From a checkpoint of a small audio frame classifier: norm batchnorm, 39062 training examples.
Rows from block 6, named by matrix and row number. Each number is 128 + 24 x the weight over its row's rms, rounded and kept within 0 to 255. All counts start at 0. Numbers have three digits each. After the name is the row's rms in percent of the matrix's.
# weight_hh_l0: GRU recurrent weights (gates r, z, n stacked) (model.rnn.2.rnn.weight_hh_l0, 768x256), inputs 86-171
weight_hh_l0.103 096:094057128128128128128185169128128082128128128166097128128090128128128159128128128167128128128128097192128092090180091128128128128128128096173128166128088128128175128128128128128128128165185128086128085128128092090128128128128079155128128172128128128128128128
weight_hh_l0.104 090:128128128128128128185076128128173128128128128128128128128128092128128128080128128180128066128128128128181128128128079079128128128128128128128128128087128173084167128128128084094090128128128087092128128128128128128128128128128128090085128200128186128128128128
weight_hh_l0.105 111:128163128128100156089128098128080128098128091128128098128128086128128128128098128128128128128088128128128128128170128128128128169073128128128128128128128156128128128128128128128128128128128128088128128128128128173128128128128158096128086128128128050088128158
weight_hh_l0.106 095:192167096128163128180128128128158128092128076212128128128128128128128186128182128187128128128128128128166128128128088128128191093162128128128091128067170090128128128128128128128128160128128128128128128128128128128128163128084128069128128200128173128128165128
weight_hh_l0.107 113:086128128085081128192128128128128128128128170128128128128128128128128128075171128128095128128128128128128081098128177128128155160128128128086128128128128128128095089128128128128128128128166128128128128128128128168128090185179128128128175059163128128128128164
weight_hh_l0.108 094:084128093128128128128128128099161128128128189159128085128128181170128090163128128085128098128128128128168187128171074128128128128128128128128074128128060084165128088128128128089128128128128128128128171128128128128128128128128128089128128128128128128128128128
weight_hh_l0.109 106:128128128128128128128169098128166128128173068093167128128160094128128155164092128128128163128128128128082128128128162128128159128128128128171128128128128128086128128076128181128102178128128175128128128065128128128090166128128128128128083128128128078128089177
weight_hh_l0.110 094:128053128128128091128128128128128128158128194128076128128128128128067128128128096128128128128128128128083128128085128088128128128128128128128128128086128185166128091128128128128128173128186128128128082128201128128128092128177128128128128128128128128128128128
weight_hh_l0.111 095:128162093128128128162128128128128128178170128177128092183128128181128128163128128161128128128128161179128128163163172128128128089128128086128128172128128128128166128128064088128162128128128128161128128128128128128128128128128092128128128128128128128087128128
weight_hh_l0.112 092:175128128128128128128189128088128128128064128128099128074161128128128128128128128128076128128128128128067089128128128174128128186128128128128128128084128163091128128098077128128128128176187128128128128128095128088069128128128128128128128171128128128092128128
weight_hh_l0.113 097:128128128159128128082128128128128164128128161163128128076128128096128166128128097096128128128128128128128128128128173128128128069128128128128091128128128166172166084159188128093128128128128128128084128167082128128128128128128128075128128093176128078070162128
weight_hh_l0.114 100:128128128076128128165128163128128128128051128092097128128128156128128128128128128128128128128128161128128128128094128128128128096128128128128128128128128128185193128128128128164165081092182128089128073097128128128128160091128128128192128128128128170128128128
weight_hh_l0.115 097:128073128163128070128093128089128128128128128128165128090128179128163128128128128128128174128128128128128098128128128090162084128067128128128092128128128128128128128128128128128128128128128128084083128172128078128128128128128128128128128128128196128128128064
weight_hh_l0.116 094:128128128128164128128098128128128170128128073128046128128128128128128128164092087128128128128128174128128128128128128073128128173128070128128128087128128094128128128128174128128128128128128162171128128128076078128128128128128128170128128128128128128128128128
weight_hh_l0.117 091:128128163073128128128128167198128168128069080194128128128160174177128128128194128080128128128128128128128128128169128128128128128128071168128128128128128128128128128167092128128128128128091128128128084084128170128128128128128128128128128090128128054128128128
weight_hh_l0.118 097:164159128097128184088193128128128128128128128128128128094128128128163128128098128128128128128090128174128174128169128128078128128128128128159128128158099128128128128128079176128128128128128128177128128128128128128165128128128128177172095128128128128128093128
weight_hh_l0.119 105:128091128128156128128128128128163198128169095079181128177128091128077128128094166128161128128128162128128128177090128128128185128128086128128090128168128128128128128128128128128185078128165128096080128128128128128128078128128128128094128160128093128128128128
weight_hh_l0.120 089:128128128082128128128128128082128128172091128128128128128128128128128128128128128090164128128128128128128128165128128168179159128084128128083128128128128088128128078162128128128128128128128179128073128090128128128128170167081128192128128128128128128128128128
weight_hh_l0.121 105:128128128128128172128128128128128128128128128183128128128128128128128099128185128165128128128128128128093128128128128128128128128090128083128098128128128171171128128128090181128128128128128128128128128086170093128079128128128128128128160128128128199128166128
weight_hh_l0.122 104:168164173128077128128128128128096128128128164086099171157097128128091128128087128156128128128128168128128128128180157128097156128128081128128096128128128128128071128128128128188180128128128159128128158128128128128097128128128128128128157128128128128128128128
weight_hh_l0.123 096:128128193128167128128128173174128176128128163176128094189128128128128128128095128128128128128128128172097128159128128128128128128128087128091128162128128128169175164161128075128083128128128166128093071171177128128128128165128084179128081128128128128128171128
weight_hh_l0.124 108:128128128128128128128174128128176128128128128128128128128128078069160128161158128128128078128128128082128128128167155128128164128128128128128128128161100173128128128093099128128128099128128128128179128175128077128128128195128153128154128162168128128128073197
weight_hh_l0.125 088:128170080163071090128078128128128128128128128128128128128128128128128128092128059128128128128128128081068128128095128128128091163072128128128128128066128128128128184128128128128128128128070128174128128128128128128186166128087128128128128128128128128087128089
weight_hh_l0.126 114:095128100128128088106183091128128180128089093128128128084128128128128128128097128162128128128160128128163175128128091128128094128159128066128128128158128128128128059128128083128128164094178128128128128154128128175128178128128128128094091195128128181128128161
weight_hh_l0.127 088:168174128079176128128128128176128158128128128128128128128128095128128128128128128128076128128128128090128128128128128167169050171089128128128087128128128077128177128128128128093088128128128128092076128128128128128128128128128128128128128128128128128128128128
weight_hh_l0.128 097:128128128128082128128195166088128128128128128128128128081166163083128128128128128088161179175128189128128128083128128157128087128080128128128128087128128163128128128128077128128128128168128128128050128128128088128128128163089128094093128128128128083128128128
weight_hh_l0.129 102:128084081128071128158128128167128128128128128128092128128128128128090099092176128156088128163168162128101128128128128180156093128128128128086128080128128128128099180128128095096128162096090128128092128176128075128128128098128079128073099128128085128128128128
weight_hh_l0.130 095:128157128128089164085128128128090128086178187175128077166166128128164128128128128128171128128128128167128188128169180128128167128128128128128128128080081128080128165128128128128096128128128128128128186128128128128128161128184128171128128128128186169128128128
weight_hh_l0.131 100:096128128128080128128128065095128128128128128158081162162128128128128128128128069128128128128128069128178183165163128128128161175180128128163175128128128128128128092128128128183128095170128090161128173173128128128128074128128128128128089128191128128128165128
weight_hh_l0.132 085:177128128088128076128128128128128128128184128128128128128128128075128079128128174174092128128128169128128128128128091128128128128128163128128162128128128128128187128128128128128128128128128191093128172095128128093096128128128128128128164128128163168128128128
weight_hh_l0.133 109:173128128128083128078128128128128128128128128128128128128163128128128180128162084173128128162128128128128128128128092128128102102128128128128073128128128128128128090128128128128128096128128128128128128173183094128176128085128128091162128128128159168128128128
weight_hh_l0.134 107:128163128128128128161128083128128128128128092080095128168128128128128128128128128128161128128105128086128128128128128155128128076099174128128128163128082128128162128128170168128128128128128128160128128170128096170128128128058128128128089067128101128128128128
weight_hh_l0.135 095:074164128128128128084095128128128128162128128179128128128128090128128128128185079128128084167096128128128128128128128128160128128128128091172079128089128128128128128128128179128128128128128128128128128128128128128128128187128128160128173128128128128128128128
weight_hh_l0.136 109:128128094128179095128188128128128128128169128128128128128175128096156103187159174128084128128173128128128128128128128128128128128128128128128128165173096128128128076128128165128128128128165128128178128101128128082128128128128128128128128128128128094162128095
weight_hh_l0.137 110:128128128092128076128160163087180169128165128128128128128079082128128128172128128128095128128128128128128128173090128128128128086128128128128128128128128168128094083077128128128128128154128128095128128128128128128086128128128128167128128093128128128128094161
weight_hh_l0.138 097:128128128085128155128128128128128128128128128167072128164128128128128128179175128128128128128128128128091128080128128128128128128128128128128128128128128169128174128098128128086062165092161128128128083128072128128092171128128128128128128128098091128169128128
weight_hh_l0.139 093:128052128084128128163095128078128128170128128128093128128128128128128128091128128128128128178128128128128128128128128128128088084128128128128128160128166128128128128128168128188165128128128128128172128180128076128128169128128128128128128128128159176128163184
weight_hh_l0.140 108:128128075128128128165128094128128128170162097128128128128095128190128088085094099101128181128128128128165128128128157128166128161128128128128128128160175128089161128128074128223128128128128076101128128093128128128101128128097128128158128170128128128128080184
weight_hh_l0.141 099:082128128080128128128098099128128128128063128128158128167165128128128128091128128078128128128098162128128128128164128128158128093169076128128128128128128165128128128128128128128128128192128128128128128128128128096128128128128166128128079171128128073186128128
weight_hh_l0.142 089:183128077128128088128128128128064128128128077128128128128128128128128128128128128128166128128128128128128128180128128128128128128128071128128079128162128128128128128128079128078128092090092128128128128192174128128128128128128128128128128182128128128165165128
weight_hh_l0.143 097:128128128162198128095128128128128128128180162128128168078128128128092092128128128075128128173181128128128128066128128128128128158093128128128054128128128128128128128093128086094128128128128128082128128128128128128128157128076128076128094079128128128128128128
weight_hh_l0.144 088:128128128128128189128128128128128177128128168128128128128128128128128128128128128128067073092088128128128128128093128128089080128170128128128072128128167128128128128167128176128128080128128128128128169128128128177083128128128128128128128128128128128128078128
weight_hh_l0.145 099:181128177084128071079128089128179128128128128128128128169088084128128162128128128165128128128128128160128128188075128128128183128128128128128128128128128128128128089128128128128128128128128128128128128128128128128178128128128128161079128128128166086128166128
weight_hh_l0.146 096:128128077128128157128128128156128128128173128190128086128166070084078128128128128068128128178128191128128168128128179173128128128128160128128128128128128181128128128128128128128128128128128128128128128128128128128128128087128128170128192128078128128090128128
weight_hh_l0.147 099:128128128128128128093128128165128128128128128128128171128128128162128094128128128128128128128128128128128166128128128076128072128176160128083128128128128128082128090128128089128128128165083164128128128094128165128128159128128128099128090128085083128128128128
weight_hh_l0.148 102:167128164157128193128085128092088093087093128128128128128128128091128128128128167174128128128128128128128128164128128128128128128081092128128097156069128128128169128160128071173128128171170083175128128128075069128128128065128100128085167128128128128128128091
weight_hh_l0.149 086:128056178128128128128128128128128128128128128128128128128162128128128128087128128128128128128094128128172128128128128128128184083128128055128128174183128185128128062128128128177128076128128128128128128128128128128096164128128128084128128128128093173128128128
weight_hh_l0.150 091:128128128191128128128128128128128128128070128128128128128128128128128128128128128085128128174191086084128128128075128128128128128128171178073128128167128128080128171083128128128128168128085128128177128089128073128091162128128128128128128128128128128075128128
weight_hh_l0.151 106:128128067160094128128164169128178128128128095128128128128101128174128164128128158128128128128128088128092128154178128128128128154165128128128128128166128099128128066128159071160128079165182128128096128128170089128128128167174164128185128128128128128128094128
weight_hh_l0.152 083:128128128128083128128128128128128128128128063087128180128128128183128181128074128128176128177128128128070180128128128084128128210128078088128128128128171128128128128128128128128172128128128175128128128128186128074128128173128128128128128128128128128128128085
weight_hh_l0.153 111:128128168128153082128163128128067128128087128128128128128128098128128128128082128128128128179128128128128128096128165161128128182128128128128091128168128163128166128128128102096128128094128157128128128186170084128094128128086089128128192128165128090128128192
weight_hh_l0.154 090:128128086161128128164167177067128128128128164128093090128128128098087081091128128128090128170128171128128128128128128186163128128128128128128128128128128192128128128171167128128128052128128128082128091128128169128128196128128128128128168085128073128128128172
weight_hh_l0.155 111:128161128176084128128091128153128128128128128128128065128128128128128128128174128128128095175128076128089086128128128128128128128171157167128128128128128166128128128128156155104128128128128128128084128128163128159128153184128128087128128128128156128128128128
weight_hh_l0.156 102:128128086092128128128128128128128165186094128165128170128128128160128180128128128128128128128082128086128128164128128128128171173090128128128087096178128128166128085128128156128179184087081183097161128128090159128102093128128128128128078128128160128092077128
weight_hh_l0.157 109:128174128128128128128128128092089128128128084128128128128128088128128156128153128128128128128094171128128180169128154065155128128128128128128128128128128159090128128085095090128128128128128128128090074094128128128128128155128097128128128083092165128099128128
weight_hh_l0.158 092:128162128128128128128095182128128094128090096161092128128128128168128128128128170128128128128128128128128128128176128164097168128128128128128128128128128128128081128128128128128162128128177128128128128128128128128160161128128128170128169128128128128128128128
weight_hh_l0.159 086:128128128164128078128128087092128128128093078128128128128128128128094128128128076128128128084128185076128128176128164128128163087128128128128166128128128128073128095170128176071128128128128167128128073128190161128128074128128128128170128128184162128128065182
weight_hh_l0.160 120:128128128128175128128128128128128169181096128128128153128177155128128128178162128097128093184128128128128128169128128128083128128128128082128086103128082128128128128081128154166128128164170128128128084128165178128087158186128128128128092128128128128086172128
weight_hh_l0.161 092:128128164170128128094128082128199128128058128185128128083128128128128128086154089089128128128128128128128076128087128128128071128128128128128079128088128128128128128174087128079128128128128128128177092084128128094128128128128128128128128128093128128128066128
weight_hh_l0.162 097:128128128128128128128128171172128186128128162128128164173052128072179082128128128128173163128128162128128128128128178128128128128161164128128128128204128128128128097128184128128175128128079128128128128093128099128128128128160100128128128128083128128166128093
weight_hh_l0.163 092:128128169090178128075128128128084128168128128178083128162128128128128128095180128087128128163128128128128128128128176168092128161128128162128128128128128170128128128128128128128128128180128098128128128086179128128128128173128128128128168128128086128084128128
weight_hh_l0.164 108:128086128128128128128128177128128128172154128128128097128095128128080094128128128128128163128128128128077128128128179128128128128128128128128128128128128128128128128128128128128128097173128128128128128128128128128128128128128128128175098128128128099128128099
weight_hh_l0.165 088:128128171128128128128085128128087128128128128182182128128128128128166072128094128128128161074128128128128128128128192128128183128128128128128128128095128128167128087128164168128173128171128128128128128171128128176128128080073128128086164128173173128170128128
weight_hh_l0.166 095:128072090187128128128128128188128158085128086128128083084128128128128161128157128128157128162128162128128128128128128128128128128128128079093128128128128172128128128079128128128163168128094182128128128128128128162128128128128088128128128128128128128128128128
weight_hh_l0.167 088:128128172043128090165171172084128128128128128128128128128128078128128128128078076128091128128128128128128128128128128128128168128128068128128128128128128128128128128128128128128085128169128128128128128178085128083128180128170128128128168128128128082128128128
weight_hh_l0.168 121:128156128163128128128128166128128128128103128128128128175183128128128128128128093128172128083128160157128128128177180103159102128077161128090128173177128128128128128128165128128128128128088128128100128128128157095128168068128097128128128098100128128128128128
weight_hh_l0.169 110:128075128128128100128128128128128128128085159096152128128160098099128128084128128092056128159128095128128171158128128128128128128155165128128128128163098128128128128128167128081128180094128128128128128161100091128128128099128128128128160128156128157128128128
weight_hh_l0.170 087:087128128091128128128128128128128092128128128128128128128128128128128128091167128128176128128128128128128128128128128172076128128128128128128128128094128128128128128128170128128128128173128128128128128128128128128128191128128128128128128128128128128090177128
weight_hh_l0.171 096:128128128087128128128128128128128168128128128128128128080128128081128172171162170128166128175128191128128128128220128128128128128128074128192066128128128167128128128088082128128128128128096128128200128064128128128128163205128128128128082078128088128128076128
weight_hh_l0.172 097:092128128128128128128128128128128165165165128128128128128128128091128128128172185128084077128128128128128128128094128084128087160128128128128090128098084128128128128128068128128128179164128128128128128128163128128095128128049128128128128128128128128074128128
weight_hh_l0.173 097:128128128128128128128128167080128128128161128128128128128094090161128128128173128128128164128128128169069128128128128128156077082089128128191174179128128128128128128128160128128177181128128128079128091128128128128089128177128128128197083128128128160076128171
weight_hh_l0.174 096:128128174128128128128128128128128128128128128170128128080166171128189172128197128177128165128090092128128177167128128128128128128069128128162095128185187128128128128128128128128092128171100128128090128128128128160128128128128171128128128128128128128128128178
weight_hh_l0.175 102:087104165081076128128169128128178128128128128128128128128128128128168128128102128128128128128092128128128167128188089128128128128091128128128096128128128128128159128128128091171128181128128186128128128128128151186128094172128128128128128128128128128162128128
weight_hh_l0.176 095:128097128128128128166128086175198168128086128128128128128128128128084128128083128128128128128128128128089128128128172128077128128128128128128128128128128165177128128098128128128091128128128170165128128095128128128128090177128128164128128128079128167128092128
weight_hh_l0.177 111:128184090128128159084128099128174128097128128128170128128089128128128183155128090128128166156128158128071128128128128094128128128128169128187090128128128128185128128092128184158128128160095128128128128128128128185128128084128128174128128128128128128128128128
weight_hh_l0.178 089:128128128128163164081128166128128128164128128128089128128128128088128128128128128128095128165128128128128128176075128128128128128128085128128169128091128176172179128090128162128128128128128128128177175128128128128128128128167128128128128128128168128177177178
weight_hh_l0.179 103:128128159175128128128101071128128128128128177128177128128128084128128171172128157128128158128128191128128092080128128128094128128128128128093128169128128128128128128128185174095128093128128128128128128174096181128128098128128128128128081128088128177128128128
weight_hh_l0.180 087:094128128128128128128128128128171128128128128128128197070128128128097128128093128128128128128128173128128128128089128170128128128077128128077178128166128128128128128128165081128128128128128128128128128163128128161128128128128081128128128128128089128179128128
weight_hh_l0.181 110:128128128128128128128128128094128162128078086128128128105128128128173128095128182128128151128128162128128128128128090128128128128099167128128128128163128128128159128128095128128081128128160082128128189128185101181073170128128128128162128128128065056167090163
weight_hh_l0.182 101:128128128128164128128128128128167128128128091128128093128128128164099128128128094086128128128076128171128128186128128162128128128128173128084128100128128128128128128128128128128128128179128087128128128128128128128128128169128128128128128167128128128177128128
weight_hh_l0.183 096:176128128128094128128128128066128080171128128128128128128094081128128128128128128128128128128095128094128128128128128128167128128128128128093128082128128128128128128128128164128128093128128128128128128094128128128128128128098128128128128199128078128128128179
weight_hh_l0.184 097:128167128128128128093174128128160094128128128128128128128128128176070128128128128128091128180096128169128128128128128128128128074128128128128128128128092179128128128128128128176128128084128128128128128128196128128128128051128128128168128128128128128174128128
weight_hh_l0.185 099:128128128128161128128159160128128128128128128128089128128128177128128171177128128031098128128128128128128128128128128128161128128128154128128163128128170128128128128128084128090128128091174189128128128128166182160128128128171128128167128128180128128128128128
weight_hh_l0.186 099:128128163128128097128128075128100128128128098171128128128166095128128128128128101128099128128128128167161128128160067128128155128128128187128128128128169128169128128174128128128162128096128128076128077128165128128128162128128128128128078128078128128097088128
weight_hh_l0.187 097:128128128128128128128128128128128128128128128128128128128128128128170084071128128128128128128128196095069128128128182087128128173128128087128128163128128128092128085128128128128128128183128128128174164167128128177169081161128128128128128128170128084128070128
weight_hh_l0.188 109:128128128128164090128128128102088128084177128128094128128128128128128128094128128128128101128159128128128163128095128128128128128128128128128128128128128128128092128128128075089088128158201164128161085128128093128128128128128153186128128128164128128128167097
weight_hh_l0.189 109:128128164128092128128128128090128128128068128128128128095128098128128128128128128098128128193128104172128128128164079128128128165167094156093128084128128128079157080095086128128074128128128128128128095128187128128156128128128128128169100128128094128128128128
weight_hh_l0.190 095:128128128128128128086128091128128128128175183128128128169128156128128128128128160075088128085128128128128128128087128128128090050128128128184128128128167193167128128128128128163128128128128128101100093128128128128168161128081128128128128128074128128128174128
weight_hh_l0.191 102:128128128158128156128128094128128128086128088128128128128176128128128128164179181128089168081128128063077173128179128128128128128086175128128128160128163128167128160128128128156128128128184128128170095098174175128100128128174096128079128128101128128159171100
weight_hh_l0.192 090:176128085128128128128128089128128128166128128128128128128128128128159128199092179070128128128128128202128128128128128128128173071128128128128128128128128128128128128128128160128128128128128128128128128128128128099128128128128074074128128128128199128095165128
weight_hh_l0.193 092:167128128128128128128163128128128128128128128128073128128093128128128128181128128128182128128128092089128128128128128128094128128167128128128128091128128128172128128128128128075128128070128128184201194128128128175128128182128128128128128128172128084077128092
weight_hh_l0.194 084:167128128090128063128075128128092182128128128128128128128128179088128128128173128083128128128174128128128128128128128072128168128128187093128128128128170128128090128128128128128128128128128128128128090180128128128071171128128128128128128128128128128169128128
weight_hh_l0.195 104:128128178128181128128128098128128088128128074128128128128128084128128128128128128128128128095167128128128128128128128128128128128128087128128093128128128190128128088128128128128128063128128170128128128163067176128128181128128128128128128128160166128128128128
weight_hh_l0.196 105:128128128128128128165128128173128128128128128101076088128083080128089128128128128059128081128128072128128128128128128128128128128096128128093128128098128128128191128128128128167128128128128092169095128128087128128128128128128171097128128128128128128171128128
weight_hh_l0.197 092:163128128128128080128165128128128128128128128176128128128128128128128093128128165090128128165128169168083128128128128128128128128086165128128128187128128168064128128175128094128128128128165128180128128128175128128082128128128128081128128128071128128128175128
weight_hh_l0.198 100:128128128128128128155128081128189128128128182128128128128091128128081128128128128128128128128128128128128202128128128128128128128128128196168128128128128159128096164128128128128128128075162094128160092128128091074177080128128128128128171128128128128160128090
weight_hh_l0.199 096:128128090165175171128171128175128128128128128128165128128128128172128073128128128128128165092128185128176128177128175128128128128091128128128128128081128128171128128065128128128128128128128128128128128077128084166128128128128128074071128172181128128128128128
weight_hh_l0.200 092:128128081182128128128160091128096128173094128128128188128128128128077082128128128128128128128128093128128128128128128078088128128128128158128128128128128128128128128128128081177128128128128128128077178084128167128128078128128128128170128128163128128128128128
weight_hh_l0.201 096:128089198177128128128128128128128128099179128128128163128191128128128128128128128128128128174128128128128174128128128128128128099157128057128128128128128128128128128128080086128177128128098170128128168090128128173128128189128128128128128128157088083089128128
weight_hh_l0.202 103:128167068096160128128128128128128128128195128128128128128128128128128128164128169128082093204128128128128128128128128172074128128092095128128128166207128186165086128128092128157169164128128057128063166099128128128157128128128128191128128184128128128096128128
weight_hh_l0.203 091:128128128128128128128128128069096128128081075163085128177128162128128128184128128128175128128128128172084173128172128128128128080128128167128128128174128128128128128128128128172128128128128128128128128174128091128128128128089086128128128170128128128128128172
weight_hh_l0.204 102:099079128128160128092128128128128128128128128128128128128128071128128128163128166085128128128128128128128128128128128128072128128128128161083128128100128128128128128128128083075083128128128088128197170128085128128075128096128128128128099128099128085128128128
weight_hh_l0.205 106:128128084081128128128128096089128169094128128128175128128128128128128181128128182179128128128128167160128128156128128128188128128096128128079174128100128128128128128090128128128096128083128091128095128158128128128128091128128128128128128128128093161158128128
weight_hh_l0.206 103:128128128154128128128156128175128128183088167167128161128098095128128097128128128128128128128101128128089128128128128128128128128128128128158128156128128128128128128128086128128128128128128128128128128098128179128128071177205128128128128179128172128128128094
weight_hh_l0.207 093:177089128181164128128128188128128166128128128128128128166128128128128128184096128159098090128100168128128128128128180163128128128128128167128128128128098128128128128128175128128128128128128128128128164128128160128128128128128128128128128095128128128128128128
weight_hh_l0.208 082:164128068128178128128087128128128128128177128128128165128128128128086128186212128187128128128128128128128128128128128128164128128178128202172128128128128128128082128128128128074078128067128128128128128128128128128128128168128097128128128128128091128128128128
weight_hh_l0.209 093:128082083128128166128168167128128128128128128128160176172128128128128128128084128128128128090128128175128180179128181128128128128128093128128128128128128128128128128161090080175128128128128128084181128093128128128128128128179128128128128176160128128128128170
weight_hh_l0.210 090:128128128197128128161074128128128128128128128128070128128128128128128080128167128128128128091128128128128128128186128128062188128128178128180083159128128079169128128088088128163128158128128128081128128128128128128128174128164128128169128128128128128128065128
weight_hh_l0.211 102:128128128128128128089085128128128128200128104128128128098128128128128128128181128128128128173128128128128171128186128128128128128128128169128044128128046128128128128128128128128128128128128201128128128128166087183128177189128128156172128128128128099128128128
weight_hh_l0.212 107:128128128128128161128163128093128171128128128098162128128175128128128092087094167128100128128128165128128128128128090128128096128128128128128093053073128128172128128088128128157065128128128128128128128080128128156128128128128128128128085180166128128091179128
weight_hh_l0.213 103:128128162128128128128128128128174180128182128128128128095160078128128128081128128128128160100128128128128128060128157128128128091095073079128128128158077171128128128128128128092128091162167164091100087128157128128092128128102094100085161128176159165090159089
weight_hh_l0.214 096:128160179128082128128128166128128128128128128163063128128128128128128128128073128083128128089128128190092128064128159099128128198162096164172095080128128128162128128128128128128128128128128081128163128128172128128128128169128128128128083128128128128128174128
weight_hh_l0.215 102:128128128098128128128128163128174128128074128128161091128160128128128128128128128128128094164160128128095175128073160076128128089128128128081128128128165166167177094128090128128165175128128128128189078194128128128128128128128128128128128128128128078128128128
weight_hh_l0.216 100:093096128128176165170128128092128128095128091128094128128128128164128128128081128128128128084128128128093101128128163128128092074128128184156128128128128128128128128173162128128082128128156065128128100128128128091128128096166128091181178128128128128084128128
weight_hh_l0.217 092:128128128092083174128128160088176128128128073128128128088128128128128128128128128128101162168128128128128085128084128128080097128086128090128086128128128128128128091083179128091128128128128160128128128128088128128128164194128128173128128170128074128128128128
weight_hh_l0.218 100:177172128128128128128128128180128128128181128164090128075128128175128128174128071128128128161128128094128170175128128128128173178128128128128128128128128128128164128128128128193188128167128128128128128128128128128169128128081128128128096128128128128094128074
weight_hh_l0.219 100:160156128128128128128083190080128128095128083128166128163128128128128128128091172128096128128128128128176128077170128128128128087054083171128128128128090165128128092079128128128128128128128128128128128177128128128128128128128128128162128128128128128128128128
weight_hh_l0.220 099:128128128128184090128128128128128128091128128128128128164128128128075128128091160128083128164128128128128128128128095128177128128073128128128128128128128173084181128128128128166128128096096128128212161128182090077128128128128181128181094081089128128090128128
weight_hh_l0.221 089:165128128128128063167128094128128128182128128128189159128160128128095128086128128128082128128128128128168128128128128128128128128167128128128128128128128199128128087177128128070128128128128128128128128128128128128128128128180170163128128128128090128128128177
weight_hh_l0.222 100:102128128197128089128210128128069128128128128128128128128128128128128128128182128128128128128128128128128182128128099128128128128161128128128128128128128128128128076128128128081178128128128128128128128128128079162128128128128059128181128128128128128128128128
weight_hh_l0.223 107:128102078185128099128166128128128128128128128128128128128156076173093208128095128128128189128093128128128168128128128128128128128089159128128128128128128128128128128128128128128168128128087128128091088128163128128128128128183128128090171154174190128128128128
weight_hh_l0.224 094:169128128128079199062128088128092128091128128128128128192128092128128088128191128128128128073181128128086128128128128128128167098087128128128128128128128128082128128128128128128128128128091128128128128128128128128128128089128128128128128128128128128128128128
weight_hh_l0.225 099:086128182128128128128128158084128128128095087094128128128087161128128128128128128128201128128128128093069128128128128128128128128128078128187128128162173128128088128088128128128128128128128128128128184128083128128070128128084128128128089173128128128199128073
weight_hh_l0.226 100:128069089128128171184128183128128128128071128128128128128128128128128099128128128128128128177128098094128072128128128128128128128128159128080128097128128128128128128162128163077128186128128128175161128084128128128128128191128128128128203128128128172128128128
weight_hh_l0.227 100:128128128128128128091164128169128128098128128128128128128128128128085172128128157128128128128128128128093128128128098128091088128174165128128128091128128128128089128128128128128128073083128128082182128164128128128128128128171074128165128164163128128128128128
weight_hh_l0.228 098:128128128128092075076128128128128080128128128128099128162128099128128167084176170128128128128128128128093128128176128162128083128128128128090128128128128128128128128128128128158128128096128128092090100169128163163128128178128128128128084174128128091172128128
weight_hh_l0.229 098:128097097128091128128128069128128128128128128128128128128128185157061128128128162128164128159128128128128128128128128128128081128169168128128128128128128128128093128128128128128128128171128128128128169160128128128128128161128128128128128082159128128180082128
weight_hh_l0.230 095:090128128069171128128128171128128128094128128128128175128128165128128090128128075128128128128128128128128128086128128128128166128128128128128087128128128128092128128098128092081128176128128128128128128128128172100090128128094159128076097128176128204128165128
weight_hh_l0.231 106:128175128097089128083128128128081128128128128128128128128128128128105098163128128085128128186128176090128128128128128128128091128161128128161082128128095161128167128128128128128128172169128128128128128128174157128059128179128128128128128162128069128128173128
weight_hh_l0.232 095:128159128128128128176128128160128171162128128128128128128071128128128128128128085128169168090078172128090086128128128166084084128128128128128098128128128128128177128081128128128163171128128128128095163128159128191128159128128128128128128077128181128128128128
weight_hh_l0.233 105:067061071128128128090174128128128128128128128128088128128184128128128189128170128128128088128128128166128128164156128128128128159128168128174091089128128128128128128128167128128128128077172128128070128128128083128128128128128128164128128128128185100128128128
weight_hh_l0.234 123:149128165128186163128128128169104128156128128128128128128128169082128128107100128089128093128128128128128092128128156128180128093079128128159128128128128128170128128157128045128128128154128128128128156184128128128157159128128171081164128074128128128175072128
weight_hh_l0.235 100:128164185128089062172128128128128128128089128128128177128128074181128128128128128128128128128173128173174128188128128086128128128128128128128128091159168128088128128128073085128128128166128128087128128128128087128128128128165128170128179128161097128128128182
weight_hh_l0.236 094:128128128128163128128128128128128128128128128128128128128098128128094128128128128128062162128128128128081128128128128128128128128128081128128128128128087128162174071128128128128128128128128128128166128179092128128128128184128128128187128128128128128128128128
weight_hh_l0.237 098:128128128128128128128091074128128128128187175128128128092096128128128074128166128128089128170128166084091087128128128093069128128164128182080128128128128085128173128128128128128128078093128128128128128128128128128128128128128128093160128128128081128128128099
weight_hh_l0.238 093:128060128128180128128128164092128128128128128162128162128128128128128128128093161128128158161087128128182128128169128128128128182128098078128172128128128164128128128128051075128128089128128128093173128128128128128128128164128128128159179128128169128087128128
weight_hh_l0.239 095:128128073128128128128128174128090128128159128064095128128128128128128159128128094128128128128165083165128128128128128160128128128128128128128128095128128128100128128128165128128128128128080164128089084159128192079128128128128128128128128128167128128128128128
weight_hh_l0.240 096:167128166128128128128161128128128171090128160166128128086160128173128128128078128128159095128128128128128097128128128128182089092128128128128167128128163128163128128128128128128164058128128171128128128128128128090128171128128128128128128128181128128172128077
weight_hh_l0.241 099:128128128128128128128128128159173128128159128128128128157128128128128128128128128128128128128128128128128128128128128159128175128128128173168128128079128128128155128128128128128179099128089128128128128128206128172128128128128128081128096128128128128182187166
weight_hh_l0.242 107:092159128128128128128128128086095128177079128128128128128128075128128128128128128163128128128128128128128099128128128128128128090128166088128159128128128128088128091071128128128128128128128128128171065128128128128089128128128128088165128128168128128128128128
weight_hh_l0.243 101:096128128093128160128128128068128128156128128084173091128128128128128128128128128128128079128086128083128128128075128128088128128128128128073128178078128128185094128082128173128128128086128128128094128176098128128128128128096128128128128128128128092128128192
weight_hh_l0.244 096:167128096128128081128128160090128084128128128128128128159179090128128128173128128166128128128128128128128128128128173073128128089096098177128128172128128128128170128128128128128128128128128128094128079128083128128128160128128097128128128128128128128128086128
weight_hh_l0.245 108:128128128128128077128128128176169164128128128128128128085128128128075128128128128128096128128128128128128128128160128128100163128128128078128128095151128128162128128128128128128128094128128128159128128128128128128099128128128128128196128092128157098128128162
weight_hh_l0.246 096:128128128171128077128162128159128128087128128128089128128128128081128128128128128128128128128088161157128128128082128128087128093128093128128128128193089169128090128128128075091163128128128092128128163128128166128087128095128128128128161178091192093154128128
weight_hh_l0.247 098:079128128071128128128128128128128128128068174128185098178128079128128097128128128071128074163099128128128128090128128128179128128128173128128128128128173128128128128128128128165128128128128093128128128078072128128128077164128096128168187128091167128084128128
weight_hh_l0.248 102:128128128128128128128128128068062128128128128128084128158095128128157128206128128128128128128128128128128169128128128128128128084164128128128128128128128128128128089128163128128128128063128128161162084128128098074069128128128101128128099128174092086128128128
weight_hh_l0.249 109:128155128128128104128128128087087128128128181071128128176128128128204128160128160128174072128128153128082128128128128128128128066167128128128128128128128128128128128128128128087128128128128128196086128128128128158128128156171128128128128128128128128128128167
weight_hh_l0.250 103:172175162177128128128128075179128162128128128128128128128128085128128128128128128128128128128128164089128128128128128077128128128128128128128128128087183128128096081128128094154085087128128128158128128090128128128160158128160128088128128087128128128128128128
weight_hh_l0.251 116:182128128128128128084128128084128101094156128128128128180154068193128128128080090128173157074079128128128128128128128128128128128155101164088128128128128128128128128128128128081176128128128128128128128128128128128162091073128090128128128128128128128128167095
weight_hh_l0.252 110:170128128165128128128128160128128128159128128128069128128128128128128128128128128128173128128128128128099079087128089128079128128128082128161128128128128128163128128128128166128128082128128093128171128128152088128159128128128128168128178128128128165128098085
weight_hh_l0.253 109:102128128173128128128179128128128128086161128128128098128128128128092128155128128083128128128128083128187128128128128128088128128128128128128087086161128091128128128128128128165128128096079128128128128128128128166184163100128128096158128128128128128128068128